python train.py --model="self-supervised image encoder" --dataset="telescope images of galaxies (Galaxy Zoo DECaLS)" --train_examples=88335 --image_size=48 --crop_scale_min=0.3 --horizontal_flip=true --color_jitter=0.4 --method="simclr" --arch="pvt" --norm="rmsnorm" --norm_position="pre" --hidden_act="swiglu" --mlp_ratio=4 --head_dim=32 --fused_qkv=true --qk_norm=false --parallel_block=false --inner_norm=false --moe="soft" --num_experts=16 --moe_every=2 --expert_mlp_ratio=0.5 --slots_per_expert=2 --shared_expert=true --patch_size=[2, 2] --depths=[2, 3, 4, 2] --widths=[48, 96, 192, 384] --projector_hidden=512 --projector_out=128 --projector_hidden_layers=2 --temperature=0.1 --residual_init="scaled_by_depth" --optimizer="muon" --muon_scale="match_rms_adamw" --learning_rate=0.0039 --momentum=0.95 --nesterov=true --orthogonalizer="polar_express" --adamw_lr_other_params=0.0024 --max_grad_norm=1.0 --ema_decay=0.995 --max_steps=6900 --batch_size=256 --epochs=20.0 --lr_schedule="linear" --final_lr_fraction=0.1 --warmup_steps=340 --weight_decay=0.2 --adamw_weight_decay_other_params=0.05
Rows from expert 9 of block 7, named by matrix and row number. Rows with one number belong to one neuron. Each number is 128 + 32 x the weight over its row's rms, rounded and kept within 0 to 255. All counts start at 0. Numbers have three digits each. After the name is the row's rms in percent of the matrix's.
# gate: expert gate (model.blocks.7.mlp.gate, 16x96x192), inputs 0-191
# up: expert up (model.blocks.7.mlp.up, 16x96x192), inputs 0-191
# down: expert down (model.blocks.7.mlp.down, 16x192x96, transposed), outputs 0-191
gate.12 121:103175089119155165095147131084141128072063104154126124098142126154088126128091157196132134083119150139136132182155083140136084104118120125108112127112101082055122126136161132160073074179140065111128204086082136146105122133138193143136091130099105096099077148036138073154139118160164123131157135158135131071155090073116115112109147150092117081070154091074098138157130095132037056130107157116104141149075137164085170140069122126158155123141163139097148142111126139172096134142142161157122149129172144135125111169110105086151151088056147143070140194113180126143123096103145128100
gate.13 122:110148152157053113145098107118084136110200131144181124076129104118162085149100179121121124118160099149120160122161233106150146132108052127093100134103158086093097094149167125085086153163157192090152150144118132146119140111125158101126153148146134184159189123152163114145200095165073160125179196091076129123155110096100070099199061114063134165186121116172121163156076142113132127134136142131143132133152084150089142097166119136183174193119103127149151085156117127136113127076130119123163104142150103158107093194120165165149150098106144131156148141115086093118135108086142147164
gate.14 121:120102129115199173132120119157158131132152176195138100160136125070115134124107182103121086183129130134073105117137145119151148133188106129086152073095170084128083162167189134156154168110155166053089078114146122154180175110087110123102086157129109071131130171105138059143117167106161103156131122137079178195127088114107102142091098065113181208106092144140109119151153139103112105117118156140067117141083145081169134117087144094111159109129121093133149094139095170118089078136141125154138157098106073134079126128114093151144093097171130144061100073103156127078119152131156141055
gate.15 113:109129121122138117129115088061140173166163152185110101156134106147161082181085197139145120184143123132121095073112081145148140128131168072123077094173125095134137154106158134043098112159126168081101115140125096158126139147115080080143109159117126155116177145132145100130173120153087146134150031096101140162107185139118162155121176112154177128158134123158210111116096118104149097133156112152104117099179135192224165185152139144090071126113141159121167190137121196123144099137188153100135108182112124076202126118116126087179115185126104134152110128141134118088129143115125116100
gate.16 055:099175161154081141185075148185158098053110131130141101178091145083083122121091169129140107130151133121158128184127164151149130130122116115129138076077150136126130076150131082032114122153198161116112117180130136159124159147129105148153106121203113159145144099091172166111125092172134154120120133175167147175142087158095058151083124120159151140131096091123132104063129119055097150136161091181094136165083139190135080107138174075113175147154169158120178152139118086096168071124134129111136129119088110174124136097151121123111086220101171139161127131103130082130165095135135162109
gate.17 115:137132174097159089184119062086182117138102204156128138119134155075084156130154138131103110124160124084106097196120121145135150153204110107127152120144162086132017112145146131122138142084162156097135135089129183166111095128143140106130130164165110062187104143054172114097157108126146119137146146111093160106133120077099127172183158097056166244148161134114129118138117174105086113133101104147135181105143105095165159161118160104141123112091161120133132114128059166154104182145166132122095133133086074120115144096123096137127084130123129161105145123173136084067193114133143133113
gate.18 106:114112170126075091107117089069169118146078081075103156068091118193160125182162085099089145132118128142169130131106112124127135092129178135162100184174110128096178122097152108135115119176093139195104162166124169123098109137112111089170199112136168178099155136093131181140142133133151092100075134148153137044131112127129150122169154173083085115169159167107171092141151103124147160153060100130138153111165138168124174131146105132150133164095041172137133120040139109151176147090145163126178079174104140136136120169135164120127182129095107139208140159129113137148125124128116145187
gate.19 121:104103165120070133166104128136116166149114146131135140132148111122135186146078147111129121142080121123131090150104133131128120130183102085169133167064118132167118108117096187105069181117175195072124132164127108131131093135080066157119184095124146177119161063138193081036106178096107169173081094077122205121121091082159126139129127069084100134126095138121139110133170116114138059099096110057111159110150202122252086128129141182176103107143120131149130117144104119124138120200160141168128152124127109138116129145155179120125108130118097115139103129140156111157137133111129162153
gate.20 112:156149126128125105137129104159087139154113149121131119114080129163143184065086087136089116086085084077131143176143076172171090117139163095088110158108147095146145148131162135104101126061154109055173076143100161170111127112143121109134144078135106199096176092141128130093121132071092100147162079104130135149164172071126124082165132121078107097129122130117104163022100172104156077121123128083144096112175132106167144158118149189110050087111135080206156155101111118170123165175170175072140185156116184114104102095083133125139107149126152107130078122116104121149123101150127151135
gate.21 031:127155117164109045101143092127065073156156142111147069101122097142133124100183101152206123178137094135174150138123134127152132144143134104088075113113147125139099081071095179079136164078169160072104108103130133201115148159142124108145123150176133153122101042140141200142089133153102120108134137136146135088144162114136152105158150112102113117123145163117116064104117149156076149133057129111161133078127132054119091120176139145107136142118152143115100136115074129064106118131184118187129088110182167159078125111100114116055165118092111102083123151076052095143161131106127189105
gate.22 113:160102161131148105149164070070172142128184130110088056161132065153107072110105085111120141143113108135078127189114154109175138100131152171120130131108151165108137158113178130123150114031125133112119129104101119175135165095153144110170094164123106128133074147115062173174089190185121137127121118136098162121132126132084081145100100172086133154119146070061110112132147140093093194131096108120102099075079085158124163091153143166109110176066051146120118088089105132109111123126140162187175133164150200174118112151051142132129153072106142150147109102136128125148122153158115168108
gate.23 097:110137137164135175122158162145187119180082172166087148168107102111111117136067107102116131094122101132122081064114077095154138166141138140122160153149112131114121211087112154148143113188135058133078155104121130090135100172118137095096105132084131058181148161072115074127090134096094113149134110117139126115158093158130166148134167121150201111077151148158110160170131116137145074166167120131127091112101177133064169069084088137131118143165166091114154115080147184125109115140067168143161156156103192097140183155167126171130079112136119125096156113161095168130126135073177048131
gate.24 103:043115136085179115164093182080100098154073159102092138118136137171151069142123095134166124085137124104150119078093060109116157117132129162117129118117148125124140106121127102101098166175149113137145168035157088097156094078145124109110142128115135119139146145143103107065102096147095148177132137080128120052171117157165084158180099137094093082149152137159164139181150175154137140098127171133205176120101154123181202140153116175130101123144074131143113109081061107158164154096123103127122105174135139115148166141116180101126107169100108156096170089157098148133171095056149084179
gate.25 036:149118194125142131210106151165116200132182131132153080104086095158143136104128082068107078161087106122125172186162156115129074108166190148148135128142142119106160170206152115147117091119120077122159120132099118167111091219149144158135156085188123099108114128140172161148139156189115095149084137136137125109097149165173081147085172110098120166170138107131101170095117141145149090149120185122163079155119099131086161107067119125118135146143061152155120087143158143126158143082149130115141105144157130162081113152080111171099126125095077173067125217117117167148159137111105163098
gate.26 127:156127147114134115190130204175118149099124178091155094145102128125105163110115126108138166119122083154146121149162140103081137121143077117110213125073187171110161094156099131146134164175090155118149147167125097138134080199122128114088146147145131093095090063120187197185089191118144086118161129169152117125094147158097164142098115108101117209176139133093153140150118116177131168098130156155087141168085173126123111126160174119121148122197206119066140135100168086145119104111200114095096117079087087140136090178115115090111124107147136165089173113123127137150153102090092111172
gate.27 111:181121131097100130119155135136180128090087133109098205108119117180159107099141107146105102107136136117157137131145142048136145102097164108104105129159108144129103134104126124084128101153133121140096164125099140079131110130108048037106156116149159110110053141100145162141138145136094127125116135156145069086093074079056152118156171185081095175179213140168151104120092167188148176091105124124107160153126085200069143160140143095152159153084101121121123120094173122155169112094095116131165124157072168125136077084158120120115157204096120138180175134142091125165182150124100127098
gate.28 128:100135146117131121166068070057196138124122202155091124120170176061072127106124098121145118094157106082124095165118117121175166185134139114111169125149162093146089103121178075115126110128123159110142138053123169171106114121147129147106122122165188025187072079074143133072180105188113148148130142106134119116139127099068125146173098125040144191157138160170099123134137157110094129119111119166154153117133105093152146134097107119112104134108148112171139130109102140132132195150163120141142090179069107135123152057147140074107085151110136166116150132175092149092151135135110141098
gate.29 104:180118072162165085136145169138141151165164136110176136117131167096096143067150089114138100082084082116114113156141100102177158107121179126137120084076191097117096154097123134171143134088101147112066151132133150175147148148122113188108155062137137122156096133033100138140140169130178095173082145168135198102177088115094126114096130154115111140109119147069155068144076101105107170131086126111100158176089132104145117090110080137157141143119124177119129056057128183102161101136126076130138121145177164091105130120134143137176166070106146114100054140116185168149138159154109162130
gate.30 023:141040025118154121149145110135140206145117151133100037108125113110180113142109146163149120145189166157101135109129158142074095093101148075132130137173070146098094125153075183107123150142126083158139104105087141123151123206096162104158101083090104165114118116173101106092099102110052155131124115132137120165126136087085128132131133124171147076155144144142115147155128159173210104154120132117130096097129135132100152122100177141206063160134086118120114138099084084131122115120097141096115156142186107067161128135081134105132109139139105147085166093103118162062136115117072162185
gate.31 102:132098074162121108103138134079154149086120121160140120109115156163141136112197094146154100138069080138112128064152132129185105160141170171097115126139168141147123087089142150201159129183142098175145116083123137089124119122125127084147099115149167079099122120122100200101110148086174077113155110140129158135092183164096125150096051111114116110191115087098122121147125148118122144093143081117162127079116194113076152150149084132078073120142113075162131096143081173149083176066119162146158203153103119099185140085101160133160180074145126125110120145123139166124171189193093093110
gate.32 030:140120164097105132109163169130123120088158110085146060138153125139072029101107156088188116127090114125185168112166172136121136161198153110122098114129102146188138163204115157081056151107132121110057124161106131120108137165138086150078103154151140092146184149144151129137124104138151126135133105122132102164135183137109189130152120078195062138108154139125119124164106159167148127105076150118180190127082132206085111104133147094079126138120101103131144172102149124146110141127102168157091091206123142156048145092138131155098152109144126076065126171193113128125107099104117137124
gate.33 034:106147133143129072177139135082135110174132149098131154082164070142159140131120128152110137111076128099100095151156076100149081146130125117083159076061119157129111140121137128098098136125119161116127113090095107129146123101094107137174166153138124145139151048104107099081136219165183190136118165143112166133077101066057136104160098139106100104129133083124157126057097121092170194180161113125099133159130155165158121142143074135139181145165195161131149127115166177145120162154188067190150139131185078161097085139118145132127176145151125136186104198116118151164080103097136134085
gate.34 159:131178123106071116119205095140083139197078136131155072114090064110086214114153126097093125119104087203111136139151149140145153142094072144125145127118120142154098115163098119113179135092115150140185128123147119158096133140156144153132129181159144104142117169118159136159140177126114084132104101139126158099117116140137104159166182079107178155144102122098061113108126128085143201172171149164080137127106055197176139128126198115167108093107108141143104178099160126099137155136066165192169103209174132100160102174111084146147136136147130162105140182133118124096109152141077128159
up.12 123:169079124140167114106121087166155130198171158106133121138128149100157153097173085044128156157156121102096101140164126095123195165130155140149097124143145149164163103101114121115161147056089167106101074227192162108140135160117065115154156080148183138150139158153117146134135142152102111124062102141113106183118150173135162138141123103146147198185096148102168132109121125133212212123144115149142175084127172125167084131129139115088130135064170164129116162155143124085188127142118080116137126137065140091133131125140183156127125124190118096146124092157115123137175181128122117177
up.13 113:160152165131143161100135094100160107119150093110121134186118169094094163088126094117134081189097122101175120153123064131105098114133207104142135154169114149125142139118130159120141111145097084115101095169103134179149158135115078127069129137167128105127091157114132140120103166097165079109116019161157161134136135140110148102101148174179111121057098127094140066097135138106113175114103152122108149162138162129141115096086150064078106081162183133141157162118202137130175148181134140086066121139096157120076140095114111055124065171152123135116156090119213108163070155168100127089
up.14 123:121119117145066080128093129126132142145131077087108160087116117188166113153144088116136165094110145136197173110105124113124134106068166136172097159174093177117193105098112122110104091139098093172148160139122146117070119166130122108173183108129148197129116093126138167125118080145122151104099143149173095063144147123137136136174152163135073053148145105098197123104119088145154134149134098091176118119169145154059137127160120182155100156126130155104132152082148114124181164106103150093122067175173196117173126134109163112117193160077109089193142151146094144179141090137088129209
up.15 102:184156155141113103131204169161126115105106077045127163107179155144133170083151099128126159095152123127130134163169111119094125172112069137123175158063131088107121119195091110211112165158087106191180084108127179064096097113141131162141148085154104097116137105141120196142141140132103140101073177171120096110103146115157167114113125126152039172175100117114062187148188165145108144116118136117160087148086122102086105130117139123116166087176124100106109114173146139134128133175136111142106106083099127213116131130179159135126139165102157117100113199110146129133100114101135097152
up.16 051:125169135164070122164176146129079101092115145091170114153083152089099160160087142121187140109155094105193104140133106122085131175092111107095137058125114183164093138132168125077107116070148115144099156177145131183121136101119078120098134128169087107117152128074105163101117164144091125179079108129108114152091100133103052104120116113161110090113124142126089137118127079076126152106134084161121142155105087118170131112078125098108122132112220169155098153119182096136146070139151192120103096078133142165133120116139112050111095220143187145107120175090178126135170129175170160122
up.17 104:119101145125164132173085123083151158137106198136107131149193144072092161097140127144127101080125158059099118176099112119182117198155107095109127105132156116131038111112152087137123118112145093125150150045103144148111054123167154135098109115177135072170073138122100115092155111167073110123141149111135135137128149113099111124155105135050146173209167097151092116172108134113115128076113142167155126111101057093153111160108153115125116137084185100158093172129121129132107204154120113126106112107071103114149174052130127107086068110117107146086138147189119137106165102121115111064
up.18 115:131111174120098106128096108077141118152110104089088142083113111192134128165188081095107148103113133131185096120095110122111128096113162138160114177185142142106148101093137125150112112180079130183093154144115180133077077118123111090179196123120161142114122109099106183125148112145136109115078132136157113033139114132159154127169173187081079111171175164105174101155152123122135159155051083120147147113183125165103189145143097152150133182091063176133134116063122117168175151093120138087177080181091143131143159140147163115137157164085100134208131166150116146155125111126104125184
up.19 128:079058140062135174115069145114135106121167118190084098124146115093072097124155072119169069125114117135111109123126160145082119128165146166152114128196090197166170129087094149151102094093143121102096146158113095121163116126115140167119140105139164144161088161108143159092099137176116181171109191126091142149113169179180109170126077149131140171114139151181167061156148062150134181148108135160137186128143198112136083118148108120182137148115132144084120093149102199062112102098091094162110140125162061131121129168144112161121132110147126147115170058111138111113163150128117101190
up.20 107:114140153078107101137190178119091158153129152159126130061112124149132175109121123153127144115039097072125138181170107182134112131136180086139084159057172137124120135085154174077064135079145150071156129116111160186123117126166131133117123157124120161120191092126110155083147100116097123133110155124118146121126215130095088088154134110075076053146111095078103125038082112067170095113086152115131097125142152113175120104121143153115088105106128085161138144126101110153144148151207160110098187137137139135104103123081063124159077160102126108150127146146105092111124077163156144156
up.21 029:122086131073165208164114151179142156097100154144075167176130159125134103177109141151045133144096152148086106098095089126142138124143149097176171157149089153081149159171128125185102098146148051150103139172127144028122145093159164126118098101078117126158126170132095104122158106111137174128153174131105122180151124152160114151114083161134146124114167122136149175128138075058103114159203148131082138140148090218110137151126134089166120098086102113107137140138151133149137124140095118055145134142090142075152180155155167157183085148164181171164126134172180130123146117156121095142
up.22 114:115159086131092148079118176179102099148067168146172195104124181102164191126157168138104120122143137122168122099168095157073094139124116095144125134158093102137129112148091124133089139200111122129136113168128140054098070168101127156078154072113146117121175118145197090106177076057138129130134135125152084148122124124167171092147137068153118095156111170202143149117117116165150068134156160136135147154178158115125078170112107077140144083181201113136140173167149110144144135133101085078099149110112080116150120091216104112154098199167120101119137156131100144099137112088140109126
up.23 102:176113117125104054125090086139088130086159147069151112122149182126150139131162166101162139191137160095146173181168124177143101106147114082117107083109140092124158063160164109120094120069125189105163108136125144150099140082153122160153149115189100184074132123173113201140174130166156122124127145162130139147077144097089086134093105157114081161173138126112119107075167139107134158077095077102140124186136077132176090186151138121122117085100097160146144163148120064124133130144204108109083106131167080159110076088103134071118156108138145133155083139087144087139135130160114207113
up.24 105:076175135117150135152121140030119122092074172074116130085149145144161084123120075174158139084178090113160162083121094090120176173132174125116138152099147126125102120108102083062095140176166134131109111065169140125111125083136112168087157086139129089126124121143109132080133126167096129136126146082204093114175135119091135111171105171093071093122160147125181121200137157129094177102141171134164144136141143145164186102161122192158085128153104109122098147123070076136146168110136092110103068172142199115162197128145172126137156151061121135121148118154099139172153139100098107155
up.25 050:099159070133100136054189130075139080135118166129113140151139158133109078152109133178097217139168129125112125101072084121139157150126082126117149133138098126164115176074084162090089108149121132122102101162100118115119116112121048113066080168114139147165140146141133065138116120068098100087183104080134121094125148053105206098151118152180114110061100132208112154133140111112113103146109089096135129109142169164100112169160143106115115106093115088143165186145121134137114135216110177118130124137036132083147135091170171105108095121126101121127105111113121102149093106093142080166
up.26 128:087144121141129168086121066083146122166137100176101152121165105121135097149128126118121092138130171089110125107090112162167106099108189156123023124186080094134090149112159120122123113088162099114099105092125145104124167055133123138165123118106117178159160183139089062066175066165099142171087118086108127123168117119188075103147124126135132037079093131162114126127157125078121077162123089124185095090173087106130144130100099142137114131044062127176111140140109157111144138143076113164172134169163170110127170080149134174134144139097128097151086130142136148100131149184155156100
up.27 103:126097135114092084098088106084174121097078126106119188106100105153139105115129063145113122150127131154153143153080091077126188093125143122105100159138106118121074087115109087072166146142120135131132163165130154150126096128124105049120133108115170139158061133112146173078148093114072147103136123111132079077142148073122162119189152150140134207188168116170164128126124167143130154128069084100105173121173098190088170175136137165117160158084119169163149144144162122184160140074096142106130086191069189179171143107117137096103184181085122133143109105166098131163143120165085105132
up.28 126:129144096155101135075190132180094134120131047122144138142089104174173109149110153089124121170129146148134153113153155118103096105117137134135094121117103142103192150148112157122126130126128142131065075205125128124141207135099102130124171119103117231054193157132122090190113148086157104138119148168116128165137112151120121095089168139161094049120118117070164122096149107108158116167137102101096103141134181128114103099127128085125170114129067144075128135096179076104142051111125161139160148090206173121116097172118136177123180112111142127165094150050139103133087133170169157125
up.29 113:193107075163174084110171164127158120141172148119186142089148149097100133067156101111147101045075084122151096175150109106174132091111161135130139076066164101122124169087164141202145131104103120088099128108092153146113123150146123169110154074113136075154095141021131114131147161119179117175078141160120191101160077111126130092093101131107097124089124143100143101149105118121121163130092137101122143175098119098119160100102060157138156126126123153125125074071129155125157107135155066141140145137170147129074137130153164134179190058131160117122082116105165170155174134153143180103
up.30 020:067086076138150126137056139115173163171145144126118101126086141141121115106110194136167132131098134178107150093075087135152160115120143131166125107141112124103125108140079157133158167142112124185128097138079108101168127162077162126186124075125059155111107127146134137087143127095052140113125160148170085211123150115095119115110104090152160124147170119137079118158148157127217147159142141121127114113146200129104101086133149149190122103093132103085133141116082075101091094105133114147086123168154089062140142143061124121053156101140141099075082051055117119111166133127064132149
up.31 115:125116097166110082078141124112161140076096106168105118071119112161136128116214099122158156133080074130105135059118139132163101128123160168097150130156163158151135112070129187197162118196112084195161118083106155132137088139134155085126121094132158090081144138136081176099121130086172092081164162145143146142108190122104121165120047144116095109174106093106088114146123124118169134115155046099140115090115216149060157149128067161067085128123094140191155126101107130164101152101143144173166166120108095135170114087127140134141170084143107146137114144129152159141156158154113119097
up.32 048:123113147127077097091153101122106127072160142092117074146086101123062054127083159150180140127188072124143172083138084085088166205186089152115086095102187103136082163150155153086072115139129103130180106130120137153113154135160079127061129120131107145139154142156153123126096103095100112116182045079141111128144147115078140138211157126141085104128174144147108151115093159130136123139140084100181076088084160207079132100147142117106124161148157143166155161102143139139122106141158185115090106173081101124067178094119157115138120101124129103092147130133062117130109126150140140134
up.33 035:122161152101164120068107132165117148128181207095146166163131178130053073112128160108184167114157140118121046064100178103039118082142062129157139103157113137092167144112072106117152106087147125131186157190162139147078099123127143152084115170160131142120056153115126191095102114135134127108138176134132132128112116144140151144093135149086128121096122105086151137152109099147106142086077150197102135137127131169132177126152141073117137141071165123100150101122160155106137129093072109093115108061125121115098103180133159081116162100110151109089185114124106124148163056154106072153
up.34 161:104169124118064094121167066131066136173112156160159088128117058122086160153149155088099088118098082197137135153125147143140138143097074136115148153135082161167116130156119124100160126075146138123159126140127109156099125140121145149117129187138163115155113156102174102153141155107149074148113079112128190111112096123174113149119171074088142118126107091136071125112101133092163180195152107120064141135124082174175142121133200115152102067114127165114092199115165089081130158149097176219185107177136121091137122168114103134134161134169138172101154156127097092082114109163053162159
down.12 119:099210160070107152154131115118097070148050092154127086129168139110101144142045161147172125140107099171122085138116110163129181098070135096104144110124131062141123160119110102107097115121142195124132137074115127134124147098198143094143163126110115198150087105172088098112055110094082140094157126123141161058110147093090079161140196165107114146135104147119139106140137111104111152144155132112089154141066059166120168164170154110132114130164088143095178135095203123165148116159097130121141079121156107123095080113111123088171192135093125158111187096144167164132125114091163121118
down.13 110:144140109140147111114109106111137138166076134109149152117126203089094151139123085137137131127135149140150075176162148105131115131103133113087171121037126146082095155135143130086141137116156126101110080186136067140163145145097074149081155138171126084112139082083089122219126188096109167122071150129136187114132131110032134135102117193041107105105118152186120157163145069094094113148109151130117130143146146086167099095175131127156148128134124115116113085071149103142111133124177176154170085105176108116213137118145139123130130110041163119107122163092196087151134115111088117107
down.14 129:143118161137080133139073139134176126160097085033093135107100121141163146136139117124105122099135070177110073147076131169148127110135145111122109138118114170163098104115161100130082112168087134235109130138109128163123135139112135115172210153098124157125124085070106143139133102111144120107101135145160108088179074110189203079139130188163050143180140144088117113146166108156183092187116102141126181114146123172130175144167101167114125131111072202158123143133125133145158158077139132097166123148159155067157137172174145141085166145103077159171100097099148161130115179112125113115
down.15 107:115076174064090129146099077125084130072072142173111115150136081180148122158161076118146166131176093125092153126124090100147107096124168100123053071120120155104094160099118168127178107141148117161085105145144120173096121129079106171169157118146109122118196064115127084139144115090066111183172118067070151141142118131098082152128198092095131097150089124184180082171064148156155082129125122092124165094169131174140148129117129137122071144104125109124172101130117115161137097193154153174113145120101139082148149068103163120162137122136084126107130142203093117148167150134167136104
down.16 049:151174151176084076098076113129167142083089091156140105174181114142120173129127115193141136067140109131092106162136112133055116142059122182106140103111082141163142074127122090033130127166112136126130169184147150144126171119133063148148135151162104135112103113115119142138130173148158161165106114125157099129149114084060107121170163176172148136134067102143165165138146154080146120136121116130100191121066178108126061104134117091146124169157172155064147132058109099128148133103126131181086100117091156100161163089130153118047160165098168131140112070140109103181158099132129116128
down.17 096:161083156069157098155020096130145116146119197085153086155174134062137171109111120146167108116104142110109098183140130143157118128122124100116161162097124141168093125149126094121172126075124123075152138092153176133079093141157129134119123107215131054119042123133124159081094124133102101149091094056103129097125154144125118110119109107096120218159109155179122140163099182156148144122123125156186145112108104136154118096173113174126089118104163119210135093142075104162126182117135111144063105123108086126082135061142138108139103089124111159081126165161109119103185146102120120121
down.18 126:146126145147100080126142117108107108029137058118098134145108123143134116117128089162153157134080195131144134132156162070093116136156135159156127169155150139146147149123062168113201129132094124130130186123148128099098071177147059142170121116137162233092135105131093158152117095140060154126137107113206116138102148133127075149118151112129113078104102117149170131147167111127068126113122126101129120136133190129098121143175099127106130147089118108117184048115112100090149094158094081157100104161107184182141121118148141164130167151049110065143093134175123144143118093128126131227
down.19 107:104160098143185116146171179117124118055181169088156108127157183083087108153158198103112125113158102141105101121112146125130093144086136106120085116197165079070082084093101081162141138135131173136097111168139205125110149135113113129143119108124126058200082176137109110062095189189151152179120127182174068132171127114171149088116130131130156095099110090110136105192130111132160092122107138162065064115095147109123116115133107117062144139157124115116134091101147118126110134069122143121170079098142168175169101130167118172127172123184125144135142138172115163128126097140116183151
down.20 101:202085091104111108074147118141159122238135060114144118131097141117110189125097085172099151098103083126149184084132148128129128152132126100097150169110072119144164213147156177077100117101123096114177036126079083141111066084110116143147112122171175152105137101172168145150108113131098124125129111073076181093079090166133143109158111104132184135136146099102124100084082117175065148100147146115172171131115071121132151108124176146150087090136143102127143121124122176162137114145139172092121137185184107132145134136135133153126102161051127105144112143077138119117148155152138090099
down.21 027:115078132099089169132138116133110117093147190104109119068113098104137160162174131106082152121099156168115051125200157119073135121144140168132126120098159096123184111125112199140198193162143107142123136174099130138131111112167139120136154090129124110189112077101069183129181121184112160123143123125115098071174118159118147142073182056142146162131145176153123137138188087124106147075127178092176083164166134203170159160132151172174084147142113123070105124130127085145129104125128125063137099116067132131118166127114203119127136133155111135154142103169161142134084102178135167118
down.22 117:143159146133130069165083077141160159130100110140123075156101124139102127131136132128139119152093167147120082185130186098152138126127146183143104153078111138071179121127178102190149078061159123088128171078142120161163167093187129137147120154122137136143113107128078118207095188144116108138161078141107137149099144125106052141153097162079126191134105098102184158130140188060136111120094137128077155053094130087143153126105129150105109115088075163137162065089105118130122111117177113177178155146160150182150128131025101126120116115141144173144126100138144097110134188168122155122
down.23 092:097094175091146151157084190109177155136084133110099082116133075166117134130109107088070112118067138081123051100142135121107113080117149177120153155132101103072135123123112137148162157119081113126122137127142143137124079152125153148154157144123174143157129154105093110104173138111128162129100131101105130078156130128137147236138125107155101136120150116153149102154123097155102101156114153120132083093121139149094150085156180102144091144076109079108169098181082171126184144142055184077130115061149113238140123086154171168151110119130144155099189156215117192158120129079136109137
down.24 118:145127097100141078084097124087137155123136146094188071114096133130110106121100184150119144129151098114156188081124151108149119130088089104120081113075117091065114127160159104136128118148188128121126100121138145118055181098102190116127117126124105126127162069142156124181137139121154102113142182106121111190169181106074120139164119088091123118175131059097158095143139097120167196150109104091141099106112078197170133172162102101129197178094142142122146129124157078116157145117221059128188147118153187145103088156179094148156120133135123088141129133104121142108131145127053141056
down.25 048:135163112070074139094142145059137100104109177096156092093122117094126152139099127133103133114129088091146159103099086124145109125177062168126163150141163111103130165144140184099147134158102148155140108134102149163097159162128073153060143121154148149148161125160100093119153158073097087057144081133083160128150137094167127159156153156142091140162105147160072097119093140136110091088093114092129187082105152157100102129154168052123107082093091096188168122145108142135065165215170143166147133149044110137048078081131151170144160081113110148133144154098136119128094111098136111081
down.26 128:114095129132130150174131162111137150107105185140131126113133144179174127140106174110091117142097131111101181157126109152122150121132132181070151087128141156105134124169208161128130161109134115100115110097112067151171091133105150098064142134167144190085139127157164090163123087137148076121163106106085165088078133158116086145132102134090085090160133144173114163094126145182098094148190105160085140172150092105222119141137188097217087119155131145120114093129168083148162198132164173104104174128156159097147175113102108157064153156080124140165182123127123151172182131057150132139
down.27 107:127089137127152143149106112140173150121147085095117139110154146152076134093144148120113154070135147153141144100118159076127115101164124151144124147173144075131192096124123157170115150130110071174159187090113093111111080119141097122182152142155138135123185071094118160153116143204086143092104145138196154054192151163173127148146128199126112065179124142060178138048118042125095201106081118156119122128146117147128157154075113145140114111138166103124141128097103169115151176122139126088113082146141121087160159128110104116125119072077141118159153179176099165142090108085087072094
down.28 122:101162137152127169112215177125098142112154084176148191153123087185071121088092181103072121152094109155146155065139141136118104110118146161112134141171111139119187181156154189124103103176124113145116106174116086088152183132117091119114107136058135208090173180108141146198087144129099155123112111153089108104152098132188143103127132131154149099081108113146102107099141096181132104113126145106059117178139125108070134139123128079142127164189116106048129139127201130107167077113093174108173145157095131108127117188134097163126176142125140107148125098079123093158123115156159148158
down.29 113:108147136077078188178131144166122147098107130162094140179180079112137106117076142150161116168138060144072203134177105059095147191135127130100085120157124168154119122122108166090065141183124101138169148154112144141144136114106091129146135157132161167117153140185125175172074123139091121104204119094146103149092128137146169142110134133220121116107096102122118108104092120171158166147135150126092099103073196131124053091172135116150080156186081091108167171204131094140091154170111169137077098122109121111163137134118118128092158121127115114082133083127095142139098142083135095157
down.30 022:091162146170136124089155118112137042117140081104152146172133117164107162143147133185083093098163136111076107142140132154158135134152109184081112115098125120139165065130120117111133129110121121105120147153099131129111101139154136131130129161147141061106144134212098178129161163129149122152131143176157136121144089152157124126149165130100122119110111118127139114102139197085042135084153064170070166114133129161185111081151129073124168162093106133087119098117102121155141127129097065187180110122089150119148186149169130181024193127096156091116146181115098121183142080080098107048
down.31 109:104168151176159181145119121162127172178096171109128130149139084098073142128098112147104108111159108137134105186084136109185218133099119128108128141143106137164127152181102117072081102143098089107109130165141119113149193119140137150193104135148168215159144086080158137108122149138113220145052154104114130102139100083145163124146075143159102103082122118125124092112142086120086171102159170181104133137200110120153096143133191151194148151099171131082168100082119189109130138111127119075108122193171181089186116170107122133111120113096099106158113125161134166107085121143106151133
down.32 047:156154150116102093165191133127081163119113174131164106109082085145127121100094115085149129069112101182156177122118104107144100192141142117134153137089163112087110143175131199041086113074139165127128083147130131186126170183111090179086141111088106119123154112147150138072077186138149124120139082153105123187147091100167142147126149078152079118096129138092075128084106165107120140100121129126130124107137156129132050102126175109112138135127177135192143099074135138180091068140162086164070114171118185147063145098125100134136162074066129098135119175135085149117091124173140146117
down.33 028:098189153132205150123132109105120102171161104096148136110245139108110086158153161109135211183180133161081067114151169102145135079068112107098182153158134150112123121096105091157106120048119144045103152162081175114120150138114130179163107129118127124171134171103142115086123120133161150128117159080123100148111082087142111128129119126137078126083103115143156114150143135071127137154136078141066136155058114180099154084105096138071192123124189132150182121122156125171163140136108083125142116060178104123135133083153106137147134117105130122098102142167131101162138102129163079121
down.34 156:141138096139155185111187122144096111181111119132158100135109144103126158122120148145105150153120152146106161114115112119168138114156170077112116142094187182176101140089118154109124120078173105098171145156111091134067058107132146141090123100127160195157141178145145152114130088089099140075097160130141173149097077119171115131153167079137147085164116120168009153083117104106114113161146106176037159118143065224150132095135139174125084170122091118135146186129141094147106098111093145163190082125139123072157156173123112150087134128118088096096127158126111178146123094097141106167